Rows from block 8 of a small image classifier, named by matrix and row number. Rows with one number belong to one neuron. Each number is 128 + 32 x the weight over its row's rms, rounded and kept within 0 to 255. All counts start at 0.
After each neuron's rows are labels from the 100 images, of 14848, where the neuron reaches its largest size: "responds to" is what is common among them. Only what is clearly more common there than usual is listed. The data: capsule endoscopy frames (Kvasir-Capsule). In brackets: how many of the 100.
# gate: MLP gate (model.blocks.8.mlp.gate.weight, 320x160), inputs 80-159
# fc1: MLP up (model.blocks.8.mlp.fc1.weight, 320x160), inputs 80-159
# fc2: MLP down (model.blocks.8.mlp.fc2.weight, 160x320, transposed), outputs 80-159

gate.80 [ 77 174 136 144  86 114 144  85 161  69 130 179 120 120  74 140 176 135  98 110 120 101 115 175 150  91 140  91 124 201 162 134 127 137  98 169 144 144 134 159 114 130 119 137  78 177  97 159  93 103 101 148 103 159 124 135 126 126 107 147 107 132 152 108 117 154  79 112 113 167 159 136 183 167 118 122 182 129 159 132]
fc1.80 [ 81  80 160 140 116 115 108 190 143 138 159 164 113  98 158 127  68 186 143  97 157 139  84  70 129 125  98 159  94  93 184 109 118 149 179 118 165 121 103 131 141 149 152 198 153 180 153  93 141  68 119 158 145 129 118 133 166 103 156 136 124 144 105 171 197 125  90 139 112 107 144 142  82 128 100 111 128 181 104 110]
fc2.80 [101 169 120 129 129  98 133 147 128  89 131 144 135 134 123 122 144 117 131  75 154 224  39 166 147 121  86 134 166 119 195 114 126 167 159  88  71 119  99  70 111  58 158 102 168 137 102  78 112 175 117 171 120  85 123  91 143  71 107 159 161 143 132  68 126 154 114 225 121  93 100  71 143 113 128 107 142 198 165 136]
responds to: finding: ileocecal valve (26)

gate.90 [119 112 177 124 117 130 124 102  85 117 176 120  98 144 144 113 134 141 152  66 102 147  93  99 159 143 117 115 104 146 124 137 104  97  65 147 132 152 146  59 144 144 116 195 100 149 103 153 175 176 125 152 109  83 133 106 129 141 146 128 155 153 129  70 171 145  88 125 104 139 158 181 190 127 214 145 121 171 135 125]
fc1.90 [ 73 124 174 136  44 126 123 140  98 117 191 108 110 156 146 108 115 106 116  89 123 131  85 152  61 144 100  92 157 154 139 124 106 120  62 156 152 128 126 112 142 146 113 136 141 111 165 141 161 158 116  90 118  97 183 114 147 106 175 142 136 125 103 141 155 140  56  94 111 118 162 199 164 140 180 135  62 181 137 153]
fc2.90 [122 125 144 136  86 184 121 125 187 146 184 147 152 128 109 153 173 153 153 129 107  65 161 124 120  98 115 148 110 108 113  95 174 169 174  71 124 108 148 116 195 134 118 102 184 155  74 143 131 178 155 113 131 126 170 131 118  70  98 140 140  68 107  71 136 104 102 157 159 217  88 179 116 161  72 124 140  41  64 124]
responds to: finding: ileocecal valve (100)

gate.221 [105  69 105 168  51 162 140 202 130 156 118 104 104  77 176 117 123 115 103 132 143 122 101 167 131 144 139 110 111 121 112 136 129 125 103 171  87 128 120 176 155  86 120 128 171 171 103 184 133  98 142  80 174 161  99  93 128 147  82 123 116 133 107  84 151 101 170 138 142 135 132 164 154 129 121 151 116 148 118 124]
fc1.221 [150 175 164  92 157  99 161  86 137 147 183 124 151  94  94 140  81 118 107 105  93 105  96 129  73  93 107 112 177 133 115 160 111 159 146 116 117 101 141  70 122 151 166 139 125  98 147 107 143 144 115 136 132 117 157  96 128 124 185 173 151 104 180 177  96 156  96 144  91  88 118 142  94 106 149 106 114 157 143 120]
fc2.221 [125 164 197 163 136 200 109  92  94  91 174 130 146 117 127 118  97 112 147 119 127 143 144 123 150 196 141  88  98 197 174 150 135 140 100 107  85 127  79 139 124 160 154 139  75  76 155 155 175 154 103 155 130 144 106  32 137 149 102 103 110 130 129 112 116 143 120 121 117 119 111 145  97 122 209 166 109 124 132  73]
responds to: finding: reduced mucosal view (82)

gate.156 [147 105 101 103 147 122 135 161 147 148 159 134 119 144  68  98  88 136 139 116 139 133 121 185 113 105 121  53  67  72 132 101 123 111 148 127  80 174  73 132 138 126 155 119 122  96 137  85 124  98 125 117 133 161 115  88 142 196 127 193 136 138 113 131 138 182 157 153 114 100 152 107 128 123 107 131 162 113  96 132]
fc1.156 [ 50 134  79 133  94 156  96 143 118 152 109 118 124 123 141  79  99  99 129 123 102 186 110  80 121 141 135 147  63  92 110 143  85 107 126 120 138 193 148  85 138 118 118  77  77 114 113 151 135 117 164 133  69 172 117 162 103  64 121 153 132 184 125  54 115 105 147 107  69 138 134 149 167 167 132 136 127 120 150 136]
fc2.156 [ 78 165 176 195 159 141 149 179 139 102 140 113  97 125 203 143 102 127  41 125 141 142 106 140  81  72 147 164 150 144 140 115 115 123 159  87  87 102 171 130 105 110 115 126 133 143 154 203  90 112 116 142  78  62  75 143  81 103 127 162 188 169 141 132 148 104 135 153 163 139  92 133 113 141 135  82 150  93 123 127]
responds to: finding: reduced mucosal view (32)

gate.91 [ 85 125 124 137 131 123 162  90 145 156 100 152 153 117 118 141 123 178 171 102 153 132 113 108 126 107 197 126 108 203 104 132 173 141 106 155  98 125 108  73 156 158  92 123 149 194  98 142 131 105  82 145 137 137  90  91 119  86 178  93 179  81 125 110 134 111 116 137  89 142  90 155 129 159  86 127 165 121 106 133]
fc1.91 [122  73 114 143 152 187 131 133  91 115 115  90 134  82  86 110  78 135 115 189 158 141 177 177 163 151 175  57 140 140 176  80 101 129 113  71 119 175 105 148 102 140  86 154 117 156 142 117 110 156 116 149 164 129 205 189  49 109 139 144  85 148 150  86 122  98 160  93 163 112  91 147 170 103 128 140 105 170  56 156]
fc2.91 [125 152 174 131 162 143 105 154 159  80  79 135 130 128 136 106  94 133 115 127 162 145  90 128 105 158 183 106 143  97  76 148 123  75  56 165 128 112 235 111 180  79  73 146 124 106 140 173 161 150 129  92 127 127  90 104 103 127 142 116 185 135 137 107 129 101  92 120 132 162 112 144 154 134 199 129 109 139 157 156]
responds to: finding: ileocecal valve (58)

gate.112 [192  81 122 146 123 128 195 120 143 106 130 128 122 181 196 119 129 106 117 139 124 160 166 156 143 197 108  85 146 119 112 134 138  95  78 168 126 157 115  78 147  90 100 130 118 138 154 153  97 160 133 128  75  84  66 150 116  85  92 101 159  70 141 107 204  92 188 122 141 132 125 128  85 132 160 176 143 144 165 182]
fc1.112 [155 113  98 121 135 139 104 118 167  99 147 151 131  73 154 105 145 165 132 139 112 125  84  85  78 150 181 153  89  76 111  84 118 156 102 120 138 125 189  68 179 195 122 141 108 120  87 138  63 157 147 129  98 143 133 133 148 146 137 147 166 163 107  98 140 118  82 107 129  63 130 139 101 106 150  70 164 121  54 161]
fc2.112 [ 65 132  91 166 152 141  94 165 122 199 137 123 101 130 124  88 108 161 103 123 188 171 147 136 167 110  89 148 107 206 144 139 154  91 122 106 145 102 187  85 129 175  93 127 111  70 140  95 140 130 133  98 140  90 136 110  74 162  96 121 166 141  93  99  66 138 171 146 132 117 162 113 107 119 151 161 149 102 162 156]
responds to: finding: pylorus (48)

gate.35 [124 139 123 154 161 101  70 117 150 135 132 146  89 150 112  44 110 161 146  76  92  91 137 124 142  81 143 151 223 109 120 131 154  84 125 164 111 133 157  93 126 173 162 131 188 113 183 107 182 163 189 114 127 106 112 111 104 139 117  82 111 133 191 115 109 106 123 150  55  90 167 125 136  96 115 148 164 176 141 178]
fc1.35 [ 81 181 183 108 135 165 119 144 103 106 133 153  38 134 175 148 108 101 130 136 130 133  55 142 157 115 138 108 105 121 141 166 100  66 174 119 157 169 151 166 187 153 148 159 129 172 152  83 114 107 166 129 136 191 178  90 134 121 134 195 131  57 133 122 113 136 138  95  72 106 152 204 139 101 128 160 104  84 144 144]
fc2.35 [ 92 150 128 150  59  93 112  91 135 114 124  99  93 187 144 114  95 136 102 111 124 105 145 139  71 147  97 102  82 121 213 110  95 166 143 121 171 134 130  57 125 200 141 174 139 107 158 110 135 157 179 135 173 171 126 100 149  80 105  87 156 119 138 165 185 128 150 161 132  91 164 152 139 119 136 111 121 104  73 137]
responds to: finding: pylorus (27)

gate.185 [149 149 159 134 115 106  97 190 165 152  93  96 159 140 162 114 112 197 137 114  93  94  86 139 147 168 161  99 122  90  93 155 130  92 135 157 145 114 153 118 180 128 135  75 137 119 120 139 118  94 139 121  87 171  33 168 155 120 144 146 122 114 121 167 111 130 136 108 115 167 152 136 172 126 118  93 132 176 173 171]
fc1.185 [110 161 116 138  81 102 109 121  97 138 135 108 199 151 125 142 134  80  90 113 157 149 169 112 118 160  56 114 116 162 134 110  92 140 166 136 123 155 173 113 119 136 101 137 171 177 119 143 120 224 122 115 163 178  87  95 105 175 131  31  87 134 123 145  98 105 184 117 104 159 110  95  67 116 110 137  82 123 136  91]
fc2.185 [109  80 118 115 157 156  97 127  95 128  93 116 152 134 121  60 144  97 121 142 132 143 129 117 118 101 134  78  85 120  54  97 140 171 161 128 150 154 186 124 125 155 145 148 134 187 148 130 104 187 148 176 140 166 151  88 150 125 181 113 177 157 146 117 139 154 177 147 134 157 141 112 156 137 173  51 154 225 132  74]
responds to: finding: ulcer (54); finding: reduced mucosal view (45)

gate.229 [148 107 151 171 185 111 191 179 209 127 111  98  93 145 120  78 191  91  84 128 126  99 116 157 143 130 102 108 145  95 120  88 129 121 158 144 119 136 154 109 142 178  80 117 151 120 152 160 162  63 147 125  84 121 131 178  73 156 147 132 131 123 155 166 103 172  90 147 157 100 141 106 198 143 132 120 128 179  73  91]
fc1.229 [167  97  98 115  69  99 130 129 153 144 167 156 134  92 157 123 157 154 171 131 102 134 181 106  95 158 181 166 173 132 177 122 137 136 162 126 119 146 131 135 141 123 111  69 125 117 152 152 126 116 134 116 108  85 115  98  72 204 108 137  86  99 133 133 158 157 138 102 136 106 152  57  85 106 184 158 112 153 111 149]
fc2.229 [ 79 135  92   2 187 119  79 149 104 175 106 125  99 140 130 153 125 122 136 132 178 148 118 188  98 120 137 146 142 132  65 157 145 130 141 140 139 107 154 151 157 126 171 136 147  84 149 126 139 171 110 177 101 157 157 105  79 107 117  83 160 139 103 156 142 110  98 106 111 127 132 222 115  99  86 120 143 166 111 158]
responds to: finding: lymphangiectasia (84)

gate.163 [107 181 106 121 136 115 139 175 113 125  98 117  91 185 144 153  96 115  89 105 132 110 146 129 156 144  44  91 137 144 135 152 129  73 167 169 169  86 156 119 165 121 184 148 129 146 105 180 112 141 118  86  81 167  78 140 150 147 125 102 144  62 173 111 150 114 136 121 179 156 128 101 153 163 154 113 174 162 166 136]
fc1.163 [163 166 120 165 126 130 109 116  70 145  79  66 158  67  84 202  93 120 126 127  58 155 120 100 126 141 155 132 105  90 147 171 138  61 108 143 147 166 141 140 126  64 183 148 131 172 110 129 114 116  74 168 151 166  79 140 201 113 119  94 163 133  98 132 102 103 154 120  97 119 129 108 135 210 146 130 143 122 120 144]
fc2.163 [115  81 112 155 131 142 199 180 125 113 193 156  75  95 106 175 152  75 183 123 147 158 115  65  89 158  89 123 113  71 116  80 103 131 166 129  97 142 133 173 158 104 192  94 108 151 118 109 129 136 110 143 171 135 144  91 123 161 106 131 145 163  72 145 149 116 158 217 116 159 186 132 112 193 146 135 124 122 170 130]
responds to: finding: lymphangiectasia (25)

gate.176 [197  71 117 153 144 110 164 141  93 158  89 159 159 106  73  68 103 116  82  75 159 221  75 115 151  93 134  79 149 144  96 132 136 172 139 139 196  53 132  96 142 159 136 165 114 140  99 151 113 139 120 155 161 154 114  90 121 167 117 159 163 144  97 136 118 119 139 173 129 134 156 128 105  41 131 133 144 185 112 147]
fc1.176 [ 93 184 136 125 142 145 200  96 143 165  91 136  97 125 156 151  49 122 153 188 153  65 157 126  86 157 120 145 145 120  88 150 142 130 112  87 164 113 123 107  80 152 121  79 133 114 181 125 147 113 143 131 123 122 146 132 199 134 145 141 130  90 124 126  93 147 147 131 108  64 162 151 173 146  88 136 171 130 155 106]
fc2.176 [153 167 159 130 176 158  83 140 150 100  98 135 129 127 160 110  89  23 182 168  91 153 159 168 171 144 184  98 115  99 113 136  65  92 157 151 168 109 117 125 148  85 156 156  52 128 127 169 182 150 138  67  70 110 121 115  82 146 100 100  93 135 116 146 105  75 136 213  76 152  93 128 110 114  87 109 114 109 122  78]
responds to: finding: reduced mucosal view (99)

gate.111 [197 148 154 154 144 107 148 151 162 104 149  62 183 130 116 150 100 104  99 120 152 169 126 126 125 111 115 113 125 122  71 138  71 115 128 122 183 115 131 151 143 142 126 108 164  97 167 116 125  72 138 160 149 115 165 144 109 142 110 128 124 158 185 165 134 144 195 133  98  94 131  79 135 120 158 102  93 124 168 159]
fc1.111 [115 103 125 151 144 114  90 116 156  91  81 113 132 150 149 133 108 177 157 107  64 133  93 174 135  90  99 134 172 155  79 110  93 166 158  54  71 133 149  73 139 173  84 180 126  89 156  97 112  95 117  96 115 101 109 120  84 136 122 132 121 178 100 132  94 115 191 107  99 134 183 142  90 102 167  80 125  92  87 171]
fc2.111 [148 114 106  91 110  81 140 101 141  86 115 129 158 168 105  93 152 129  91 136 155 168 139 158  85 125 105 101 196  98 131  81 143 151 115  94 106 194  79 139 106 112 133 158 183 142 122 143 131 146 100 142 167 105  85 108 121 125  64 109 130 101 199 193 160  57 196 154 160 132 107 129 170 145 114 141 127 150 145 155]
responds to: finding: foreign body (31); finding: pylorus (25)

gate.214 [106  91 164 127 137 145 170  96 121 151 146  79 137 191 187  85  85 155 135  93  69 158 129  85 134 175  85 176  48  88 163 138 119 114 112 128 106 172 172 116 178 109 100 174 179 131 120 197 166 136 141 143  72  92 109 166 121 142 133 146 119 164 200 131 105  78 183 123 141 100 129 117 112 143 122 167 118 115  96 138]
fc1.214 [120 169  88 127 122 116  74  99 124  72  72 154 154  81  95 164 155  31  74 100 142  89 159 151  67 136 159  84 167 175 143 154 131 136 129 138 200  98 119  94 106 169 120 156 109 113 126 111 110 116 132 173 118 193 114  55 151 141 160 105  83  89  62 141 164 151  86 159  78 159  99 124 135 118 142 146 143 123 187 134]
fc2.214 [163 153 102 129 130 143  86 125 124 103 144 147 138  43 170  67 142 128  94 142  73 182  97 106 138 150 159 181 105 138 168 107 104 140 103 103 143 159 160 169 132 118 151 166 172 122 106 165 168 154  92 173  95 155 177 158  71  79  47 172 109  50 120 163 122  73 152  85 146  64  86 114 136 145 107 183  96 120 132 160]
responds to: finding: reduced mucosal view (83)

gate.12 [155 121 184 139 162 222 120 140 113  84 154 132 186 131  82 133  64  67 161 124 140 142 123 142 117 152 139  89 147 213 157 151 120 117 141 124 142 117 195 117 137  84 145 141 139 102 123 167 154 115 147  89 168 127 134  96 169 138  93 124 145  82  73 154 139 147 120 116  94  85 152  94 155 163 201 141 147 135 121 135]
fc1.12 [131 135  62  74 142  74 136 140 107 119 109 138 106 105  87 111 132  98  96 142 156  96 117  68 122 153  98 201  79  72 120 125 162 158 144 156  60 177 136 191 135 100 126  79 149 121 103  72 140 185 178 155 162 106 158 143 143 161 131 117 167 100 168 136 123  97 181 159  89 123  89 129  86 121 126  71 199 107 160  58]
fc2.12 [162 138 146 125 151 215  98 160 107  77 108 104 109  72 156  80 183 110  85 142 124  86 136 115 105 174  79  91  95 123 155 131  98 103 138 157  82 131 165 144 146 162 105 146  99 121 153 149 158 138 122 158 137  54 129 150 178 124 180 146 142 166 121 136  77 178 147 142  99 178 125 127 152 152 109  79  91  91  85 155]
responds to: finding: foreign body (80)

gate.2 [125 103  94 154 142 184 158 180 112 127 148 136 128 112 158  64  94 152  64 152  22 150 119 114 109 118 135  76 108  96 111  90 137 115 187 110 187 211 138 156 113  86 170 158 135 118 123 125 101  95 164 128 137 109 118 149 127 132 126 100 193 134 101 123 126 141 165 144  58 171 108 129 126 142 157 140 149  54 121 155]
fc1.2 [126 108  95 183 105 162 132 177 123 103 104 152  84 111 101 143 124 107 106 116  82  86 181 138 135 132 148 133 156 102 147 121  63 153  88 192  84 100 186 104 132 118 120 105 137 105 186 150  67 151 139 111  87 114 108 105 171 115 146 106 107 166 104  90 178 125 130 118 124  88 141  87 146 115 149 123 129 169 129 160]
fc2.2 [151 124 170 107 176  74 105 172 160 128 101 141 126 141 116 157 180 161 150 180 156 137  78 130  70 122 163 122 207 136 163 129  86 164 123 182  98 122  88 136  83 134 145 148 109  97 142 136 139 150 137 100 128 107 141 147 165 144 131  88 115 114 142 121 144 142  87 165 120 136  84  76 110 113 132 171 112 106  83 168]
responds to: finding: ulcer (40)

gate.225 [ 97 134  83 111 115 148 160 157 165 161 123 138 132 158 150 156  79 127 140 166  97 108 149 137  73  74 169 165 169  85 123  66 168 141 131 164 124 159 156 176 167  86 156  77  72  85 155  98 125 166 147 108 140 179 147 174 156 150  88 106  69 105 130 138 151 139 178 110  87 199 109 130 148 125  97 152  94 146 164 109]
fc1.225 [ 97 110 134 126 174  97  94  83  99 129 150 163 137 134 123 115 164 107 144 116 147 110 106 137 144  87 121 109 121 146 137 125 138 180 134  97 114  46 167 181 135 159 110  98 187 129 141 170 106 138 181 152 106 164 100 124  74 111 141 128 132 183 132  97  77 126 156 149 170 128 115  89 105  93 118  85 147  88  75 177]
fc2.225 [148 142 100  57 103 127  77 129 112 112  49 130 136 179 146 102 121 157 118 143 150 105 180 158 141 143 151 151 160 194 139 143 136 186 103 105  98 119 207  68 158 108 177 169 119  87  92 133 115  87 134  63 130 155  89 126 105  86 147 106 109  92 175  98 110 131 165 160  86 125  72 121 148 127  96 158 144 149 143  90]
responds to: finding: ulcer (28)

gate.0 [116 180 110 134 106 126 106 103 105 181 116 155 120 110 110 162 122  99 117 158  76 117 134 151 137 132 113  84 123  99 143 116 148 148 186 113 194 160  88 150 138 163  77 168 203 107 120  86 111  81 149 117 126 154 114 141 111 144  99 128 172 147 133 139 157 123 169 151 121 152 136 131 151  97  73  93 169 164 126 200]
fc1.0 [ 92 140  89 139 109 116  76 123 175 124 128 128 134 132 130 109 156 111  99  70  94 149 196 158 134 140 127  92 132  83 118  96 100 108 141  93 154 153 109  99 112 111  85 138 195 127 185 148 146  85 158 139 122 143 119 171  98  64 156 188 132 125 146 141 106  85 115 144 152 182 159 140 107 114 148 140 157  91 174 165]
fc2.0 [ 95 157 154 103 123 107 160  88  84  85  79  92 123 122 103  96 142 116 151 163 123 163 104 143 156 177 151 150 143  82 110 148  75  96 142 132 136 171  79 115 159 129 132  95 143 120 121 152 143 207 134 171  95 144 105 142  96 196 137 104  87 151 132 157 126 138 112 158 119 164  73 133 160 137  95 132 181 163 191 169]
responds to: finding: ulcer (79)

gate.243 [ 80 136 184 112 113 120 133 144 171 145 157 170 143  74 118  98 130 168  68 172 117 162 112 163 106 123  94 121 133 127 120 156 112 128 162 118  85 109 118 150 135 143 136 122 175 112  87 160 161 114 135 156 139 107  97 176 100  66 181 159 165 122 127  74 122  93 114  99  99 132 115 118 131  79 146  97 100 168 115 136]
fc1.243 [145 129 148 104 110 116 110  86 141  98 109  72 138 153  86  88 114 137  91 100 121 134 126  69 114 152 122 118  64 108 198 119 122 130 138 113 141 143 137 183 193 125  69 164 148 124  93  81 106 203 129 178 116 172 151 187 100 144 128 136 151 133 130 130 163  64 107 147 115 165  54 102 164 128 189 207 151  92 112 129]
fc2.243 [111 139 105 116 107  94 130 108 157  99 115 117 106 153 169 147 129  89 144  84 112 168 168 121 121 143 173 127 169 199 131 157 142 141 164 109 170 129  93 173 105  97 133 123 152 113 106 127 114 144 117 153 100 121 100 129 173 118  73 112 124 192 163 159 103 164 124 100 116 124 106 142 111 101 207 145  91 124  90  83]
responds to: finding: ileocecal valve (27); finding: reduced mucosal view (26)

gate.34 [188 148  94 136  80 120  94 159  73 143  87  92 157 140 160 127 136 192 110 158  65 178 104 117 147  80 153 125 148 193 144  99  58 108 157 173 168  98 100 140 122 121  90  82 133 111 175 123 190 140 149 115  68 101 193 143 145 165 204 129 100 122 136 139 117 156 139 103 121 156 145  79  81 145 113 129 154 147 104 155]
fc1.34 [204 116 149  90 135 151  54 154 124 128 141 126 116 108 136 115 173 104 113 163 172 123  93 101  84  92 132 108 115 122 147 164  95 150 155 176 143 153 135  98 138 152  95 163  94 117 183 125 160 203 185 111 124 128 128 153  50 134 142 129  82 122  91 164  85 140  85 146 173 166 147  75  91  59 155 134 116 145 112 148]
fc2.34 [128 110 146  70 153 146 121 108 113 165 120 119 117 147 158  66 203 118 131 159 167 131 138  93  44 114 183 110 162  73 102  81 157  86 109 152 119 157  87 124 197 143  78 168 171 133 131 152  97  63 155 163  98  89 155 129 149 120 172 146 115 130 149 151  77 155  98 160 162 139 142 107 126 129 162 155 153 132 125 151]
responds to: finding: foreign body (47)

gate.70 [146  96 120  89 168  95 152 126 139 141 133 187 102 115 153 109  89  97  91 139 171 112 135 176 122 164 114 135 163 191  90 116 118 155 143 125 161 143 151 165 119 131  58 146 122 215  97 121 115 141  84 121 156 216 152 141 106 146 123 132 170 135  91  74  84 105 165 174 158 118 137 135  98 105  64  94 137 144 139 186]
fc1.70 [148 108 115 153 112 152 171  88 165 111 132 149 134 134  54 173  77  68 113 159  86 139 154 150 129  92 136 171 110 149 118 152 118 117 176 117 189 153 119 150  79 111 182 151 134 157  99 145 155 142 151 141 140 145 154  46 167 115 110 152 195 140  84 109 114  98 150  95 134 150 166  84 109 118 123 133 122 156 131 168]
fc2.70 [148  88 110 100  90 155 114 179 115 144 181 185  89 156 129 148 194  96 172 117 127 145 105  90 150 156 125  74 132 161 112 125  52  92  69 139 122 119 201 117 180 126 102 105 144 138 119 110 119 110  93 124 112 143 155 157  59 106 134  76  64 113 139 191  93 127 157  96  66 115 112 179  57 159 107 209 104  95 159 148]
responds to: finding: reduced mucosal view (84)

gate.74 [160 178  98 116 107 187 121 131 129 108 141   9 166 150 166 147  93 115  79 138 153 105 138 113 154 110 113  74 184  89 110  83 141 156  83 137 144 159 104 122 159 144 124 176  72 105 189 101 104 108 155 167 177 104 160 156 114 121 152 107 164 158  94 153 139 152 133  78  94 120 134 169 168 124  90 149 123 135 129 157]
fc1.74 [ 70 100 100 101 115 111 167  98 124 171 102 134 129 195 150 185 141  74  83 165  79 115 154  86 170 132 163 122 126  84  70  90 111 133 122 138 152 139 146 120 109 146 117 124 111 189 146 147 163 187 112  91 129 103 162 146 144 115 103 151 181  90 107 144 130 145 120 115 135 106 139  94 125  87 146 134 140 142  72 143]
fc2.74 [116 151 154 111 116 108 183 140 119 148 111 142  91 170 128 176  79  70 120 160 141 133 223 140 128 123  74 131 104 116 113 101 141 100 147 150 176 111 136  77 146 153 122  72 158 136 150 117 146 167 112  91 130 124  68 176 142  69 165 120 158 157 159 101 158  91 116  93 104 108  94 119 124 182  78 103 150 138 127 135]
responds to: finding: ulcer (27)

gate.67 [148  85 119  54 167 195 142 120 162 111 158  46 115 106 189 102 104 103 147 167 133 129 102 138  95 105 144 106 139 134  80 158 125 193 145 104 190 108 164  65 108 135 148 144 114 153 129  92 173  95 161 116 151 133 127 148  98  70 111 141 135 137 156 124  98  71  78 124 151 183 186  95 135 168 150 163  92  93 133 107]
fc1.67 [160 145 146 143  61 156 137 112 135 171 149 119 148 114 121 165 168 110 187 126  70 140 206 110 113  92 135  97 167 161 115 128 137  92  84 157 142 131  79 119  72 108 144 175  75 102 116  40 126 120  98 138 141 114 166 138  61  95  84 102  87 149  96  97 137 111  93 147 134  85 122 148 160 133 173 116 154 132 121  93]
fc2.67 [128 101  88 120 160 190 108 136  69  77 194 133 181 161 108 135 198 142 116 144 158 160 188  77  80 135  98 138 105 123 130 141 159  59 166 142 126  94 133 150 110 147  52  94 173  83  84 116 130 105  82 129 127 105 143 200 142 125 101 111 165 155 107 157 128 189 126 125 156 147 125 117 147 112 141 142 134 106  89 103]
responds to: finding: foreign body (26)

gate.113 [ 81 131 156 134 119 132 145 141 128 135 133 103 158 131  83 113  82 138  57 147 141 182 170 118  71 170 198 153 162 150 130 114 133  97 179 143 136  97  77 148  84 108  95  98 136 165  43 145  96 143 172 159  88 156 151 120  89  95 151 178 107 112 110  96 125 153 157  65 132 156 181 122 131 121 115 124 137 145 110  83]
fc1.113 [147  41 118 135  90 127 145 110 134 126 202  66 157 121 153 136 116  74 124 106 160 139 102 129  68  65 163 125  91 169  77 152 117 110 110 183 174 147 112 158 171  94 142 142 147 125 117 123 134  85 179 135 180 148 189 166  95  95 119 125  74 137 139 123  91 163  70 126  72 119 165  92 136 179 128 119 132 175 135 109]
fc2.113 [165 159  93 147 118 122 100 127  88  96  85 156  71 151 146 175 115 181 127 142 219 168 126 174 139 128  99 155 152 143 148 134 206 151  47 134 134 158 116 130 102 167 114  58  77 132 156 132 186 132  91 131 129 151  88 172  91 102 139 140 130 152 121 166 117  81 113 130 151  90 139 142 124 111 140 111 142 136 141 142]
responds to: finding: ileocecal valve (83)

gate.120 [128 169 135 124 112 129 128 176 167 144 149 106  87  80 129  82 143 191 130 151 173  83 121 205 120 149 139 116  93 122 153 175 121  92  90  81  80 118 172 117 126 178 187  86  89 156 142  86 105 177 164 119 107 128 149 179 115 113  71  94 109 131 134  98  94 108 101 137 135 146 121 159 111  85 122 156  94 180 141 125]
fc1.120 [118 157  90 125  83  74 125  88  78 119 154 162 120  84  92  16 111 141 128 122 148 199  88 121 143 119 187 129 126 186 102 169 138 149 117 135 142 122 138  99 141 147 114 159 105  97 140 124 186 144 120 144 168 121 225 143  88 145 140 123 185 146 141 103 127 127  93 127 118 139 170 113 129 120 111 129 113 115 120  98]
fc2.120 [118 113 106 136 126  99 117  97 145 199 169 113  95 179 200 116 164 117 135 130 122 131 170 129 125 127 175 107 114 167 154 163 149  75 102  90 105 109 162  69  39 167  86 140 108 119 112 138 139 152 190 188  73 125 123 144 145 132 167 151 132  97 123  95  76 121 163 123 172 114 114  94 147 122  90 156 108 205 171 115]
responds to: finding: pylorus (27)

gate.301 [193 137 103  93  93 158 149 114  79 117 119 133 159 109  83 141 125 120 153 173 150 134 179 132 101 113 130 106 125 181 135 143  97 159 120  83 112 101 225  97 127 103 135 116 121 190 110 175 120 121 166 162 107 119 136  80 102 167  94 144 147 123 129 176  92 112 133 129 118 141 117 134 157 176  83 148  89 162 106 174]
fc1.301 [169 134 118 122 157 142 141 134 114  79 128 168 116 149 165 144 107  77 148 150 144  95 140 167 110 105  75 175 160 137 185 111 118  93 123 162  95 119  96 123  95 190  93 162 101 103 137  18 132 137 146 126 110 163  87 147 117 130 140 123 137 156  98 129 142  54 107 143  98 143 124 135 113 123 126 153 116 122 145 122]
fc2.301 [103 164 153 148 162 124 166 134  93 118 159 102 129 122 102 184 112 211 137  93 140 148  86  94 131 198 111  75  84 143 129 128  64  93 134 116 140 121 149 158 146  93 132 154  79  67 129 127 115  80  78 127 134 138 110 147  85 108  93 114  90 108 148  40 178 131  70 151 113  97 115 185 132 124  88 134 134  86 138 168]
responds to: finding: foreign body (40)

gate.6 [137 130 119 115 145 211 119 113 173 159 141 116 106 113 125 100  81  82  59 154 125  77 107  85 197 113 155 142 138  94 161 130 170 190 113 108 172 128 163 122  96  99  75 140 154 123 131 117 153 112  93 113 157 128 190 113 117  73 131  34  88 204 120 113 175 171 164  76 111 130 141 143 147 137 160 132 100 152 130 168]
fc1.6 [119 185 144 117  79 119 176 130 151 171 130 123 104 186 200 133  91 112 140 107 136 122 178 139  88  80 127  82 124  92 102 140  83 154 113  62 166  99  73 123 127  73 123  95  95 142 127 138 108  50  92 154  99 156 125 158 103 118 110 107 131 139 137 163 135 140 131 134 113 203 111 157 172 187 147 101 144  64 105  96]
fc2.6 [ 79 147 148  93 143 153 130 169 169 199  57 150 100 111 135 152  86  89 150 126 154 133  44 103  72 168 113 103 109 151  95 128 124 108 157  92 132 156 150 107 175 159  74 172  92 134 153 153 107  85 132 165 115 106 176 141 125 100 105 129 130 128 108 110 164 156 139 183 122 112 125 126 101 115 111 120 162  95 141 150]
responds to: finding: pylorus (30)